python train.py --model="sound classifier" --dataset="acted Russian speech (Dusha)" --train_examples=26041 --targets=["emotion"] --channel_attention="se" --label_smoothing=0.05 --residual_init="none" --merge_dims=false --one_sided=false --adaptive_grad_clip=0.05 --max_steps=5800 --adamw_weight_decay_other_params=0.05
Rows from block 3 of a small sound classifier, named by matrix and row number. Rows with one number belong to one channel. Each number is 500 + 50 x the weight over its row's rms, rounded and kept within 0 to 999. All counts start at 0. Numbers have three digits each. After the name is the row's rms in percent of the matrix's.
After each channel's rows are labels from the 100 clips, of 14976, where the channel reaches its highest value: "top examples" is what is common among them. Only what is clearly more common there than usual is listed. The data: acted Russian speech (Dusha).
# convs0: first width-11 conv (model.blocks.3.convs.0.weight, 96x96x11, each kernel summed), inputs 0-95
# convs1: second width-11 conv (model.blocks.3.convs.1.weight, 96x96x11, transposed, each kernel summed), outputs 0-95

convs0.76 090:522504459480477344400444542569505442542566400445534488541504500526439412465533441437509439584510421521401463552537562500485442510491503501486508525535511546525413474426549553459550478600475485581446482450464443503614482476604498480492471597480549519528485489527496500495490459468461443503
convs1.76 061:495513514485536536483444530481496448462544471527552467467597531483472481470487468424385505538431596512482467417537526474510420450495516498455455418469525507370513549514409465454476517555502481455487507470416489350534431533510445581515580490389404521491540526452492427516470513533407541544
top examples: emotion: positive

convs0.48 052:400473462471462454557503476575513558586479493531462446455493453447449425420598500479562472569467447492461515549409558465478543490564441422444520528499499561463467545416394541564479426463454509487461468367506557548581499546449488452474454554462428537549464572478495508464570497487506551536
convs1.48 069:516467437461479521474531551618590510558621502527502407455584531490500501496503463440506533534417547567527487460440540506457513515464540471507468420525441661461446495484621473410514448468530498497427413460510468539541517454510450481457553489465463466467563512448573527514423569481455497444
top examples: emotion: angry; emotion: positive

convs0.27 091:445590484619519477428525439475497512562426567511452466560505518520538500494483477415564537501432505427514390477490554494460444480435483558541563537596534525491500557543393466521535469398466442412506434491489407483489437495491500582424464524496436486441447536502548535484565496515391548487
convs1.27 114:460465537590565579468468521487606404504491474445453505595584456507455500493634550495551495558406533517468457517444537470480512503472471444558535463634503520525470500503424580489523462527549470502511445458520492583494492461498482602566527498607449503612472484521465468566461494505425525538
top examples: emotion: positive

convs0.46 082:503504477470557593547520580500448520514342501504451470493518495513471517467514582416544443453474434506520534513418554501550527456519400482448473439460432483506535498417565493461396497451440539458466532402463530454489543533468528541426489458447560547463457494456609473537600551557502527586
convs1.46 094:425464496483551505531517593606441549527482565555471496519530540533494579404472472503500501419477461532404441666510497461494549502579524447473524501612496533457543507514543493483466499483554542492444397575558533573454527503354462475439495478460405496503432476509527465455466528489493502497
top examples: emotion: positive

convs0.73 092:452483538474496505488529596576457542529483447470460469568455532410482469476490494411567430507509439512425515567471510423461550424575534551500430450483504526507446533422450592502515365476448495391508431490545472478627499459523562529565523495494491530491512589439493544411527564444503446501
convs1.73 098:475510433433443562463540572617548506482533431534458515460534446500509475501460479434439589450544466567446480494482460563498532500477475489427531453477494653501448523497637488503524439487522482479458414493437501430612480461400540513516498531550531473468423480537593468561463472447455433504
top examples: emotion: angry

convs0.41 111:516507531509492552475486542443557503478523405585512531429493460402513567515520437463480466527539448452527550498520522585456524597508480437479491552502401484479528547504477569514536479492394466467485490452447460481612546516441524525417473481578482685548478463545489487539627541526523525438
convs1.41 134:480440552500469562455472473526520494512499471472440536491497500521520570482520530475499461525470502639481496482510520507505443512541555468469567530447476526493506425407552444523540413467495554493514469470551488567588550467450509629663538515526488460652488502584489502601523557543406434454
top examples: emotion: angry

convs0.57 091:492513466500487461587522545417527482526599491465524491511435593529482583531437491578424465407478544481476566420583461569433426473429514580520444554564530473504483496546481477497549401543459484514509544509506490437510456485528553556352466464582499435522541498474367519447498504462468496520
convs1.57 083:484559471426501531507456510468438491479283432493554487527465483511439425512436509513453487444523470447449496466519450525567477470477584492473463459397508424481481503430459445494430545488424498442419481526438542451441400520529487447468437565423599452464496483475475491501464466459564499460
top examples: emotion: positive

convs0.16 095:534512517498492572526582535540428568547472451453437472477449380563523437498454541551493467519420435516490458483468482446501518446531404542452489451463474425439442503507586447417438496538513500497480502419504399489576620416582447442475517528490573453516417516464514484521413491520574452502
convs1.16 097:491522482488480498582535516426479579512452418433495500510447540441520548559406480546436499505437467534451523568531575497536451460489571406478480437587556454438545465506492422517517562501606492463530410464462455416454435543450479487493425508468490536395534448483634507455561449445541509491
top examples: emotion: positive

convs0.42 089:498475542506449591509456469519612415429497460533432541510483480523468473596478456544428464506511422552449461517482466576446520464460424482496509404491517428541464428564382454465520480526539474557626483479408468519456498508525543520412491491580512548452532547485400424505502432580474525489
convs1.42 095:459456505507427482619535433512449523546474439577519462518484483386416478547488437550596495459449525500545498520469525422575463483430468521511538488467522458436513417466462458508513480438500459462429435481483501420455445554417429374540555496474539519387409475495481509406469471506511445458
top examples: emotion: positive

convs0.56 081:426450571586571534514506495522506522544384537484508460410501517518452597495609630511534482479519474448504477557519494545419597493498409462537512445504498431536575473456505444482448526571532490565468461455493484564376529500467508510491462424569583510496467502452493561507536437506538539597
convs1.56 101:535506486484547504505522547495417515545574558505438494565530523571561510515544599636522514473489559484455473624516506458527531466502494503591530458552498522480535558387517480526441493528471527515414531558548531545451513467408497539417601470541378464441487528505567587510501514535553456599
top examples: emotion: positive

convs0.29 106:497501435460459437454552432427474565555680522462542576589496515456499468580502558527448578557495422541452504448553404519487445501509536564512501501565510479402458501452467606500526520571458432496478502532536494420456452549531551392503501589488513489516487453553502514460525520506494569480
convs1.29 104:475620466497491510436517484451396485450491514513586584517499454490385530527496477494469527464517433430592502397507445563511515414439471528516444490493465524474450513518552494522520511453451403441326460507507464378515423432543477461464467566464476517441486472415487480512470480479457514483
top examples: emotion: positive

convs0.85 096:545550460451521562422551466546446479461535566519447519404534486487547531519614565529558499508547421444451619445547533518490521489433485468567421492477401523544524622520461534532539553489534562487395450522481532494460556497413452523549523426505449518525473471472587432538553480484463464416
convs1.85 104:521437529483542506474539489556498505560540541497459512509460448552498485447467512545437507496553419487387462552514480536496473516665511439539513458435515580533473393452560475498472467430515460537486464553446507496508535500398494498472484418536483463576537527610428553440474623465582478396
top examples: emotion: angry

convs0.83 077:550443471500484395376447458575548446508506443563494486468470480504474493440449419408491541589454447507577524537494539545521493563410538477501481443427467560403507482531498538459445575520469526485550519552519599410527513485477535522453517356555528430518533519502408511443444487537476499453
convs1.83 088:477365485416480558520457428573517460393477496554596541479453454501489452462466478525491505492508503457446489416527507556525476486519518445435576471371490558429502499397470470424465476535524528531445488499424475449465477499396516573607476517523593430539523525530532487534484502454479411428
top examples: emotion: angry

convs0.67 080:515511556517500594539454496502434507441406386458567465443511605435407502475477486512555517626487576462573505582473460517517458459519493450494537536421583448432487523555506420466485460536526478484544528463491470451554489555589518487451520472570483580531478440588475489444480516484524495373
convs1.67 088:512544474409401563452431472503542428476491488454535531477477416539406443501409530551503476476454494458410489555504461482542442557505523543554522542490571390430517523464413441472485538499551493471503426433366479371487496559419495559545454521582559484495462456554506530529449499507506456487
top examples: emotion: angry

convs0.49 083:427533499519582459428446487498439465496481513436457429583560487553535543460509628492436564529488453513487485450535560504501487457473543585460518454446519537533384509548421533494504420458584476477518458479472496393591563363472440516409554459525479500489434511501520462520472497425428510453
convs1.49 082:493465530589471485484468544468534497458571450502481478520526525510427492572411508509505535449471505528468498522372455499552556420451442491504566537572535480512532468489541478464525404570526421420354452484510518398510463428486519564392583610472503526441403458533473478486466458462449518491
top examples: emotion: positive

convs0.33 097:491489520556457470414533494441449493578577499451516434447527515495560437458540548443481515553462512523568410478487469482426387435555492494482588568469554549479364487563456531485477499521513466442498430465381481476535495511410475540469537590452474490511474540470425471540453525415416410518
convs1.33 103:508617515464435538461511449491525462486527442473484511522461528436360559514425516459404469488384464535479462509440455522446455508445511520478505513514517525607428482479486450497523476461542406443495414462499488410533434458436538601509512584493514508445529522452422485542436498478489594391
top examples: emotion: positive

convs0.6 086:394502458475475582469535488442496430537511460477503523506450512508488415560503473518369486421498447523491517496448505506522512413546446451464490556521591525529478518528484442524511474510495452580503402466381475376467434518583547499445474545575503518517604516506416447433433587534427474463
convs1.6 087:461502471507462550475435425432384477492473456573510495565459511514442476495436480529487517479500481464547538421517433459546462509497560521412511419474451454499480456524489492530477452502422426439464423549489478384453352454500545425461501465468579486364472510447599461450559440488478518529
top examples: emotion: positive

convs0.59 123:574484492405489526535540538500499450474474401507531577484519474503454394472489420520534499492449362499448551564445461443550530473550496455472418527553493434499473512438501597544501429479369442487423499420440440441564507459591468487500567562498490479532427438564499517516523555539552480513
convs1.59 107:558564456462647547498548457499458566485525489509420481519466542476440593549445542485419559499476490516584500522513547512498492481458491489464484582451486530514500509558457530518478434481503519401496344452543504433535464549466499553457467534427529470452432446365566420582553467523510548463
top examples: emotion: positive

convs0.78 131:555529491458448544553479480506473468551392413549542445544478521541506406440498480494602539561488480430512506504608463425524446523528508459569488469528483409438468548507503461516479510501443513541477618491461516542471549460474409357561464502510502583523517424566563502465485385518481436449
convs1.78 126:524446442486476545505458400488527531483392489482592515475525550517312472498498488553581469464477458415430455480524518516585496507428493468488507528526519451458473530503516462455512485562508551557523519489479479436511495483429455560469411626466559494526507436584530577607492503496604484552
top examples: emotion: angry

convs0.13 098:410520437546498442560493479542473431467474613587498553581534493515543410471572642539518569467449441495450567517417466464482479519434409492506463521482423457434551512468519484484476561562494512533436422520504451542435507519479510481570513501580559433528463513474507580422434505458579535491
convs1.13 093:543424532509578460569481518557463559576441557514580524530522547543515519510634527542505511501613517399530554585495475484517542476588497458543465470548441518599515456480550504539502517545541545563485499579518524503488537484520510452338424376437484496559532494456494548444506502490452457511
top examples: emotion: positive

convs0.34 120:481501546526487513429447522514578510425470434576533463488486558480546515455481392426473373560515518513593547454479567505349442540527500504470557512518511454483477532454485498509501502494447494488486513502490477520580477547471584529434380453495421597602439520472468434600530486523496506421
convs1.34 118:479485517490586571477430359466562493474449499529461485563541459540455482458523473480444506524503485627511521426433478524502471512461570450463504403501504480515523452464483444465510574440521565465513381485468450583551514567422563648567505496597533463497509533560478467507467544446484437466
top examples: emotion: angry

convs0.61 093:516464445455421442509509478525521472571585476526502402509502500484500512498552400477574409522475473474458474487477545475463500460627596519422494460478488586460502465463406467526526486454518600523492444472470579581509584421580506510582420467474461518502543592494575529404485572544475504474
convs1.61 095:489463475485454490472499441515579506494606503453535473453513507416526519481492462465444543579489504555473428455476528520444459573457553444474517517436413604515502449511586544525507488521464549546477480459476552558544499460587430600533547511442413520466636588485560553530473570524403530407
top examples: emotion: angry

convs0.54 075:543503611514510565570510497448419553495437382365524542456426540487564597504427485576387509415509526498535533505505395470534543490585531454403476510528510447521464521470543466480455511471536555431518566519517515493478473586439535531554553465461462549508502456534428474535537505468550447521
convs1.54 096:475513466446561537479462517470504506503418442469435495485477528472428531494443448507560452435458457531500546575488507399604470505455546496475479512416631365438534476442459375507492490467532551457486412445503460487511460520451459501524465505571618527514474472521545535581501470523611426519
top examples: emotion: angry

convs0.1 114:524513524509545518526520531519488556459615523411472494572513506491494633570450563523398494496543565533505491502432501544545583552547582508535481453484598469460474504459499473468531413458508425401400458507482524381484415492392483480468558570407521460509559489563495509495528496473508435481
convs1.1 097:460637515500451529417500530455525467479479511554489488504517479466472486449490476502466500403429494473577502398498494481523480528480421552472530460436576490461414487482579416443547465498463406464503481415527529329477485522445448564524576551554483530419449487443450461587512436470491549460
top examples: emotion: positive

convs0.60 069:502575502489460494455553499526486535475469473536508530508539459564454496502499450501445566534497565533449376486611524500482481431438557623527518536514457457632478503481620489471442526464562548490538423417573518489467501493478497518372467476532412470408448491478498470585511483423450536428
convs1.60 093:450549500558536468500477592435407446527444499467472515480471520456491544584575503546465490469497454542563586498502465424500547516493453555550403507595575423568524469554443490495519508529586412452463534549534425570512486458463451508380461446459485517442434492419386524453538513488485562552
top examples: emotion: positive

convs0.47 150:548515502460515495522443517550525534476456476471534453558507558453383560516397454489545486532473536486453456514481432487514555431461465464558488481591496453491488493367567480500516449498497519514437589526535437483497563477393412493448460437483493554549558396526573461607501473565592399523
convs1.47 142:463548444475560526562503462474451495461405518478454528492486518534453478522452465543529437455484526549483447588536538502490545466427497446504482528467673384388503531442499520533490489490577533451538547424549493458551511460436467453560454541594566523496471486493665565536490448497521470546
top examples: emotion: angry; emotion: positive

convs0.14 083:497475488492542467519550451556414479514399430538475519482540579441460487528572430429399481434521484492421452555478465409477489479475384529447494424465444533542488510516613538459570507533436426500564402401435478489513490508591489424501441530560475511473442456543549536523469561536541522499
convs1.14 079:432469473475513525520548395512493488433460391594563472579506522429383593487541511533446491491516543431489482519492581538524456403421462444582517483485464460507473458480463487547495550538538419529508474504481410391516439476441455489486513501469462498486466450402631432516492447466443503535
top examples: emotion: positive

convs0.2 149:534515442478438528529471509588454516482420450650528478545523463451528486475458474439530516573495533405422466532465563448464525512514480459458512454439464465511514482440555523477529499564363530557508427430496598470490528416492431414551477530581485523568518480455559447432553420573523533532
convs1.2 122:564436508475443552534538415478514534497513497604515446540514596389481489608470474549490506520501506558457540517500465513525607543501436517529504463598372531429454468409627524538522442492474551496443515508469439545509447620420447450484510516429438518507499475520565497533564470508502467488
top examples: emotion: angry

convs0.55 120:608421535501481351514473524465521473497549431571562464505520539485629478390504381459500490563479478463599516493564515535487409494478460530423564469449399501543541489553497545468499486518552491525505534514461507452529505467542591431489507493548479554493483534492454487406475530506374525475
convs1.55 102:506345480476434453515503531619607566497524428487513444358515446540425507468433499426534517443525530560533459542451590544449535534504426474493562496470419561527552509513508476427471521489433512460531498513455511446518535510488562540516559448409503441584437524532401500499514535502505479489
top examples: emotion: positive