A small sound classifier, trained from scratch.
Model: arch jasper, norm batchnorm.
Training: 5800 steps, held-out accuracy 75%.
Data: trained on acted Russian speech (Dusha), 26041 training examples, 42.8 epochs.
Rows from block 10, named by matrix and row number. Rows with one number belong to one channel. Each number is 500 + 40 x the weight over its row's rms, rounded and kept within 0 to 999. All counts start at 0. Numbers have three digits each. After the name is the row's rms in percent of the matrix's.
# convs0: first width-11 conv (model.blocks.10.convs.0.weight, 96x96x11), inputs 48-59, a 11 kernel for each
# convs1: second width-11 conv (model.blocks.10.convs.1.weight, 96x96x11, transposed), outputs 48-59, a 11 kernel for each
convs0.60 090:493445473554520470471497507455514503487477502501534567541460469542507457468490502492470535450509579485513474425455518544463501540530516464440538550532434432485530520450496499502538549516502528545528505506474517467546519532534559510509533548483506499531468522522467497578586571524519494505450480507490492466474464514469508479503406549522551547516525522549523479527546513533513469534526551501524539
convs1.60 086:468517530540516535503507528515537515566575507511489511501510505535496538510459478521517525516490517515558527481466482473515533536453559576549544506489502520517545601430484515514545514509484437431444505484493541499511524518530448457567541480456501570528531516493513571478557491515459501420470413520467473503529530517515519543549585494484491512504529506481506567565535527512575542537463455475537534
convs0.61 096:508494480477486444468464440479457496530489517553522532548521496501493531495507521525526537502502450481532526547548511438405397433446654623614539474448427452453450318417467495479488485542517503583609462492519523556507452407395501568470483484394439470445474514533529427476476444516536566547556526497501471502459537544521512533521496500487491516489475489494473503527571550555593558531446389444474503
convs1.61 099:483504482487456444425427429452486487451461491486480477494485518508530499511523557540553574569528553513484513487535495487463487496537491497505480472460468494495525518520495424400403475504526584583587536518533532540551556502472443475514475469494528526527558510477416557506514473506481504498579572554514487483464482503515502502502485525545542557516517483480419405448474550540522542549537514477518530
convs0.62 087:537484511477558449496426505514492586554602537531476526536493426440516557512497500449533508449477458511547507521499469398534460527442491523439470487482500498548523508506525458493499500480422523468504518444414477525509520474509496460403545557589527542539618421530502514521416520477512546419490413532457571534526521464570443606491547484465561482477486524465529508512533513482478409475491513479526474
convs1.62 092:414513480607506497465533457557494500471527621515451455453363446438483522446488403531527515460496528526519598434492488536479460489540514541519550514463449488554522573472498487501506466524503537497492484513468519482540518477527520527562385398408460503462400450537611478539454550525498536506475494536478500461513468465458489434496500453481444509507540451468482502546623473535499490527497438513455471
convs0.63 102:450523462491604533511470508531490504511539557503472503512451483477488524488454503477468559474491514516467437473487557479519475506502387557479467454411461499522533543530517573533530490505441437532512487533482493516452481514500512472475474510437476493464465489578538511477438416530512531493562500515480496487503563545568474537507475415521491491529507517501536485509453499544523518487514461494472507
convs1.63 106:560522443535481512493573548437417437481508510516438466526546525537458482537554494535549489512511497432483489512452450514474487497514541494522510457497474494498499539510456442494492549489513479538531504532423523487504542516548510495521528508504499537502457430453499580550485452432520523537522484489539502501494472467481508510518510546481440448517494519511514476479486516442487495484504502562566506
convs0.64 115:538536503399515445510510495466482471485548559576496413486497556476509512442485445510564547510450456486498467501529526486405421467480482509446467545517521488520504540550458540453496449504526534393506549588604531499465580494544499496537501420503550481470502550562479567457469446411438523478617490517489523509443482468492459547457532431510521551535525469486574552521528598525486535551580548477441589
convs1.64 105:534564437553432600452561415524452486471481480518531552549544469421421463557568499479461499511433503451421365481522533488496503505571506531440497498451470482499495418516525550504511516477514497515523514543527614522594492556462482516526514527575509507447425442520593402542398508464548495521435502421480467470465485513514510507477477432462506511468465463479512497459421580596526464437464460507514464
convs0.65 078:504513504511559478445503460462519529497480459559608562496513466430485531467528520480489462522548518508549556500495515487531551506532494506477508423431416400464514670470506461473488485498503501497502482489470463490508562565527481532500468474489554506474538540504476490520528524512460452476438535550525531511523439534480488500510487576566528477491476456461522514439513504494464496459511481542639624
convs1.65 085:450478415449466483504520481474492453481481481486501502536521562620380449512489433471493498505500462489467507457432364483525518527530557562515554552500477451484485543479488543520529491499483474427524433489473490523501524462479483487491497498528538514526570525529511475490462485502508404457508515449511550533486546517488489513498521510508495515520526517541475462441404477521497481500488473405435407
convs0.66 103:483470449481491506500510529483465442471443482527529604535564604505610574494460477478464519510506458564473467573532465434414485526523469504463503469427482460463439498447508490500487515522481461440452482510495483421406457486503489477502499459462457530540485489549557578531506515514553494472514571560521492513509473459495494491473517581500500536540536534484457498477482480534517517503450455491413389
convs1.66 099:428484506515530551532494521478453539524499514503512520514498499448509490517533547559571559577561526488459469484481481511497500537578561514520500527546525513547538487478505498488513488522517499502543515539562518481485493534509507567436491520541487459491530518513511529537514532486501493516509530556451524521532509506495484485453469463525545518515515526550549562543507485461452453480493511515553609
convs0.67 079:464515513472460536521461482514519549567538526478528490503468468507513501489467488438419475520493468453534537425500429478452524550430462479431483473560539570539522524471447482471451484405486464540554453514460488471510493517401477474463529575620574510454508492446459430534479417412456455499538483479534529573493469479533545554506541442499516512480487501454446432365512518463518457454503575523512534
convs1.67 091:491454501498543525544519515446501539521548567548546540498424413490493421540505522527507454432476459503461531467435501543489459509630553553536521521468504491539486539431470510467492486489528515497496521474431526542506523458546497522515427448426442469527441447529620462478505526571505516545523449585514498475470474451447496485519514535484441492466488420487568542525557516508484503524508480539482401
convs0.68 124:489521528457573555477480566494463503543552555521440430443488483554432481444488538500469553573513487505440525495467437434486536489424421446470534595470530505539555507507575543497485444541445557474493527562587485536508528429519460542579521473505485492491545474509391533511453424474492483536515487500520522543469532534504443462514526441461479485440490534490528523599550524505515558553491477468515580
convs1.68 116:515547436588442508453593481481521553539521541527466485506476498451573477472425520498496467508515454444515433497521558532441456545519424431463479453445381438427546543446523457530515514522537513542595476533548513511465489526495494427524509514474467490457476449553532504504503524467492547567459514499508509513510494503490501478530499439483498483465506498556506506514495466520563599529474483479552502
convs0.69 079:450528558521533495441457430467468501556522546555597561512465507529481541499500511466462513525475532495476482514517464486435571485520480492473457418507495570531563566491436466492500464512506504515508485434408441489562540526542519533576575535497426467461510490428435375463516523568527521459524565434443484508511462471463482509513445543548535501510520494457482488518413429487536483519518536510541552
convs1.69 093:488459536503507492530529560520515464501496474454440464463490507573437452492515509532495486493534501475503456505457504516506508520531577570544460413459504559523484507420483489549553522556545500498487453458455551545584512503496478444397391443439468480559576510532569498507507460417460463453534554573448442457459478486461430464496539518493451487445464483526558541558639531448451472479471481473467428
convs0.70 105:467474463434497550503536580524543375471551618509525548525554501537465512511446513477516483469409531505528511540509473545507615488506522432531473498496555522407500565492523507523552489469454547524549493457501515555553502442443471521502505513507427479450486491531523601545534485466427494483484519518503471531507456567505554479499577469491531516507481550435427449474518460510510520529534512431452484
convs1.70 108:520502585587548461429590569530481525544474539491467472506482471545484477479498487406464489503568437506537518501454531466465410445530449563537464402435446541562551506488497510521542541491534491502455490506546500503557506508532522421478460408535508480507539525523595520500453467513588573576493494540432449443464453481477478471503500561502528492470503469507535562520554555527453420454491521493490449
convs0.71 110:535518559528509518507481435478460537542489468525511466527578522525467474526504507495492483490445446417510493571511507509479489506455489527480464492484476480545499457455530522490520449491484463521544471515473491494433500458544516461463528434528453527508489507568474604520527519585509513460598444438501456424570526477562472610490594506520538550521496481481451489460411502448515475507552499468497532
convs1.71 099:525489487474487509503480507554542419441421406401516510464480540470412511511467473489502482548569550484481540498550450371511537488484456503474502517428479391478483468551495505448468511512485486483425615478550543435454466495458491552488473462514532539467401517432456622617440540545588474483474510647504497467502446499478471483497523474509501453507522518431410491538544494471454508466609500515443533
convs0.72 096:547590576569561516496481518508426593532500477497490502536501440450476475470480484568558495522415471462501438476442492507537510430522452531487445482434464475471474592516499527498499509471506488494431511486507511526468459431473523515485574547519521470482473488523518558554544508483539504442432440462446518511524556516549484525532506507545522483469479427409441456477515479443445420466485508520515488
convs1.72 096:512495449505523479486493492506489446458424444451458482511519534478448437450516491488567516498469545443476445405422446477464409425486474509508517464447429451464454544498499511498531502511526470503545561516498527507535506543521532551503525534545506501489401387423474637637587525538488515555470553546498498469478462476449455446490490480447477448475477485500535526515500541535538516524494511491531528
convs0.73 124:522438450436527500552518509530560522455516534520455516494520548561476515450484509519465485505478440428448503502469539538546482512495493423472431470531500542465476539521459528489479533444526475468452542520507542528494424504517505526541542458527547576517511517495461529564571528471519457514510483503435551470541491472534437492476413578455475522537491499490454464450536511449506508492539557493483472
convs1.73 112:488540445462488524526473490494464490529521464453458442466486496482515573477416450537480494597528554485522506472585505469516486522509443469467534545482457425491443433506494544550537477544497470423505522527452445492576524493543515547539612509514548467467503544563477510491498446461507472414463490535508514524527492528496488517493509561483535541486503481498503587518461473512549446443540415543522487
convs0.74 084:477487546474530527498510519480504431540516504528500557532517438498616475395446507557460478551514457555466479541525520478506480510513524431476440518489518569489410448443516489477493429481514534502484437501474479456454477416538542528491447492453514512488518519465495515505557523449502491463448498556579548476528425437439504453506495553438478449442561548487409433475449396554509503455478525475496446
convs1.74 090:526491480485472505428510489472532557504506519525536459528560513509485475530572483546573521461490512501446544484518514546475432456557517539484508522537516492531473422491518468475500545519480455472524509491499489472455470511518497532438498545512492506586553496544491553537491516536533517486517456463534508529569560533535476530458507579494561554530476445555594504486476523499492559513463535503531457
convs0.75 105:603508475484439512510534523478459456486546569502467506515472519487562500523469425446463483460500431528480433521541551496523510550445463461480520526552475483469501536518534426501415497416495466457481453559561541562547520477492494544507552409458488463476527570577518467561534489490499558494536525573444473457462519533479483500409526503524481515487517568525518490523538522447503511543567538574522526
convs1.75 101:518433447489494526493483481456591446452429487489519544524502410463523472574542541559539494456488509499418440465453461461429486551535487487514509527446555500486442379436513493510501541516494503554552558519512531540558536541508453490571432496476518496512519531499496421504392551485500477491433436502487497493482489492495493473482493480485486464481488545475486456456481519462480471454540495528490501
convs0.76 094:576573541579503549484495529471400621539487425442450407437471504528479474540504543445545435469434467418477509401464523448513429447503479558427522540504512467537509510530523511566482516491533497469429502501507486451493447434500538455502562528501479472487519545533570486423457475538512461475437497472531549535508507486520526515506524477520505459510489519518467503483524519505477412489515554498492455
convs1.76 096:530490547479513470555500545512507437397422433507579564534509500438498551566539500512488506449509450456479501445456442472468434418471507503491543480522532496505492515481448507445485515524446491493522546490480492513492561515509539603547543496536511560532497464394440525477564521493476516465533534531500478463484500472455433430441431517577503450472480451429450500507537498527488511520544506492548526
convs0.77 080:511429494454500521517519464468477499477452423488458497437433489503492535460484500459519546502499538547489519500492479502495476503466552544553484467433457465485429421505511577600575554532534521498483594567492474478450512513471449486527495531454501499542474483487476512498497430506437541522530433499456396523488479417456467486425484494468460541580483449499481529454538522509484476390400445490518446
convs1.77 085:540508509507502561487465458491497472498495522495521497503486490427444398551458511455481448490391490544497485500496520467536547573562529481521479493517541522516533487432516451503472495500482501558590542500502458452520531549557533479483503522541536497484453452464512409474445455437541435506453420362533573524549520544508516505512453564531479497472473518523523522528442429425474381486410508457571555
convs0.78 103:453462503512461490471495501535572495535494516541518451552608546543488515476452430499487499519584534431483408499433486480547532489451427496518485495488486477537543539449530506536469553491515489528509419408495501524500493472506471523505535521533520492463447468457448598568549523453505491511517561491470489441466474545572561475515482438493544527477475467431478519525550515463477515525509456454505512
convs1.78 101:504502571569491492518476522467462440518533502476518504503502523519533522456444489544526542502437473526496461413499461490448493485537357460455463465506488494494518492475471592597565487524451529533512489403460498503477496529504515509489503478461493500473468506414475575485442470508590556487434529541515489484497477509488496521524534453467509579522508446408407482491481521545597523547561550504494451
convs0.79 106:460540469442487488534536522495499563523526508479484441413421452525524486494474504527523504513501534516541516510502516532485517520488653508467434416456473487486549520466457515503465518492454445473456469489521525470433481498506446427517517494439484486493553591574538466425451473447480512546527558511535525513534502538516534584520474574569565573476384401407424523510454445440410432467518497461505542
convs1.79 097:463452470498509515495531532492490498436427450468502520539552537536432474498502458482503486488511479498552573534517526493511487488442515533557537491519495529499517510453484461470428411427444490534559450475458415436471448469414439454490505536511555570548501419404307519470426486492514556502513478465494494486507522543551502507488510558554601557550520528460453434414466521490455512511530508445451443
convs0.80 107:539503487449499436493526490465488494480501529528523483562510484491560478465450525470556465459554475476440499535555574550543547521541547537522451395441446528560505545426464493475556546496473473503504440502533512526520523516541514495485481441480452428418471541524482433517518545588580511499539464515489452510477509525440507477535512489465529519537543523482478460449428442417466424506468491498486577
convs1.80 119:532514494499486512476476461487491449427440434507527549557569562577510538544462467466488539562512442457419465522545506493481486506534446490475517552600578561510502448516516464462454464497521514538479477468491496488492480474493512502471433442426476447435491582585568536539457493450461479545500547547454445481459493460497492534539550448506531539512525520504576550510588503454464488509515468427428448
convs0.81 106:512467572554460463466519486428476524475485496550488511534514497509441513422445480461522483518551522451492538514528462446497524509464433496508491530456515457521489532528524500499434536514475528458580524520478492523528503473484441475497504528488505568498599486582530562487566453564439516437491525513443471562502534495562467618415546450482525511446500519474434491478504556475544476492498509464475502
convs1.81 105:517531467483499545561527526472523523481491499467493429515488527495367402499486458575580558581499422538524530505468430439483451528497454557472502476574507492500480418471516497544523524569535527508546504542467506464509517553475546478522512434492481576472474449459489517603506573558490499518425570619538548460494452492444454434472501528470485484500481523486506489494584548572496558499548531516484504
convs0.82 098:493525528485511479507526528493477476525561544516482439475469474553505450450522510538481493551460479450502543558532548489467516444489428407503441582477565506540473476512527556486475471514468515481485549547518504535501449452427428492528552518585460448438462535462428511524531533531522516536558495522612575532454520506486471517546503465528550493443459414455489543580532491501448462522555514524451452
convs1.82 104:510505443501446516476527461547513495454470498527525510516504485451552497424434504565432489587536372493527510499496527465447471482537584575500541446465455486429494507452479491513501510484519495505566425486480532450504495544484494513504465486493626515473458452474516480502477545493497553536497505464487477516527511526518494482509523598493534552508469518486519498473467470526537555496511490443521513
convs0.83 084:454520500538560563539492460462530449417419432448479496511498521466512507503512503483553485518487496412445483477497498470456414461437491488486475466459464492482456516510497543548571617576592606545562544511475408497471458532535588598500516509533492528531527518506440488474470490524478489449509457458470458474529515467500445472427480564553496469450498449482483448467536500472485473478469498451479499
convs1.83 082:558448473495501472451441437432439502526496478457446462485510546496401486456480504504514510505499472548518540518542562579553541574544355490462473502485520509521547539489548528594555546534475484476502576524540548551510495486478504499498505521557595610553528484486539442430500508480532483465482443451515513521552543536542535522523539485501508499512498541514556540581363439467481512488497515528573566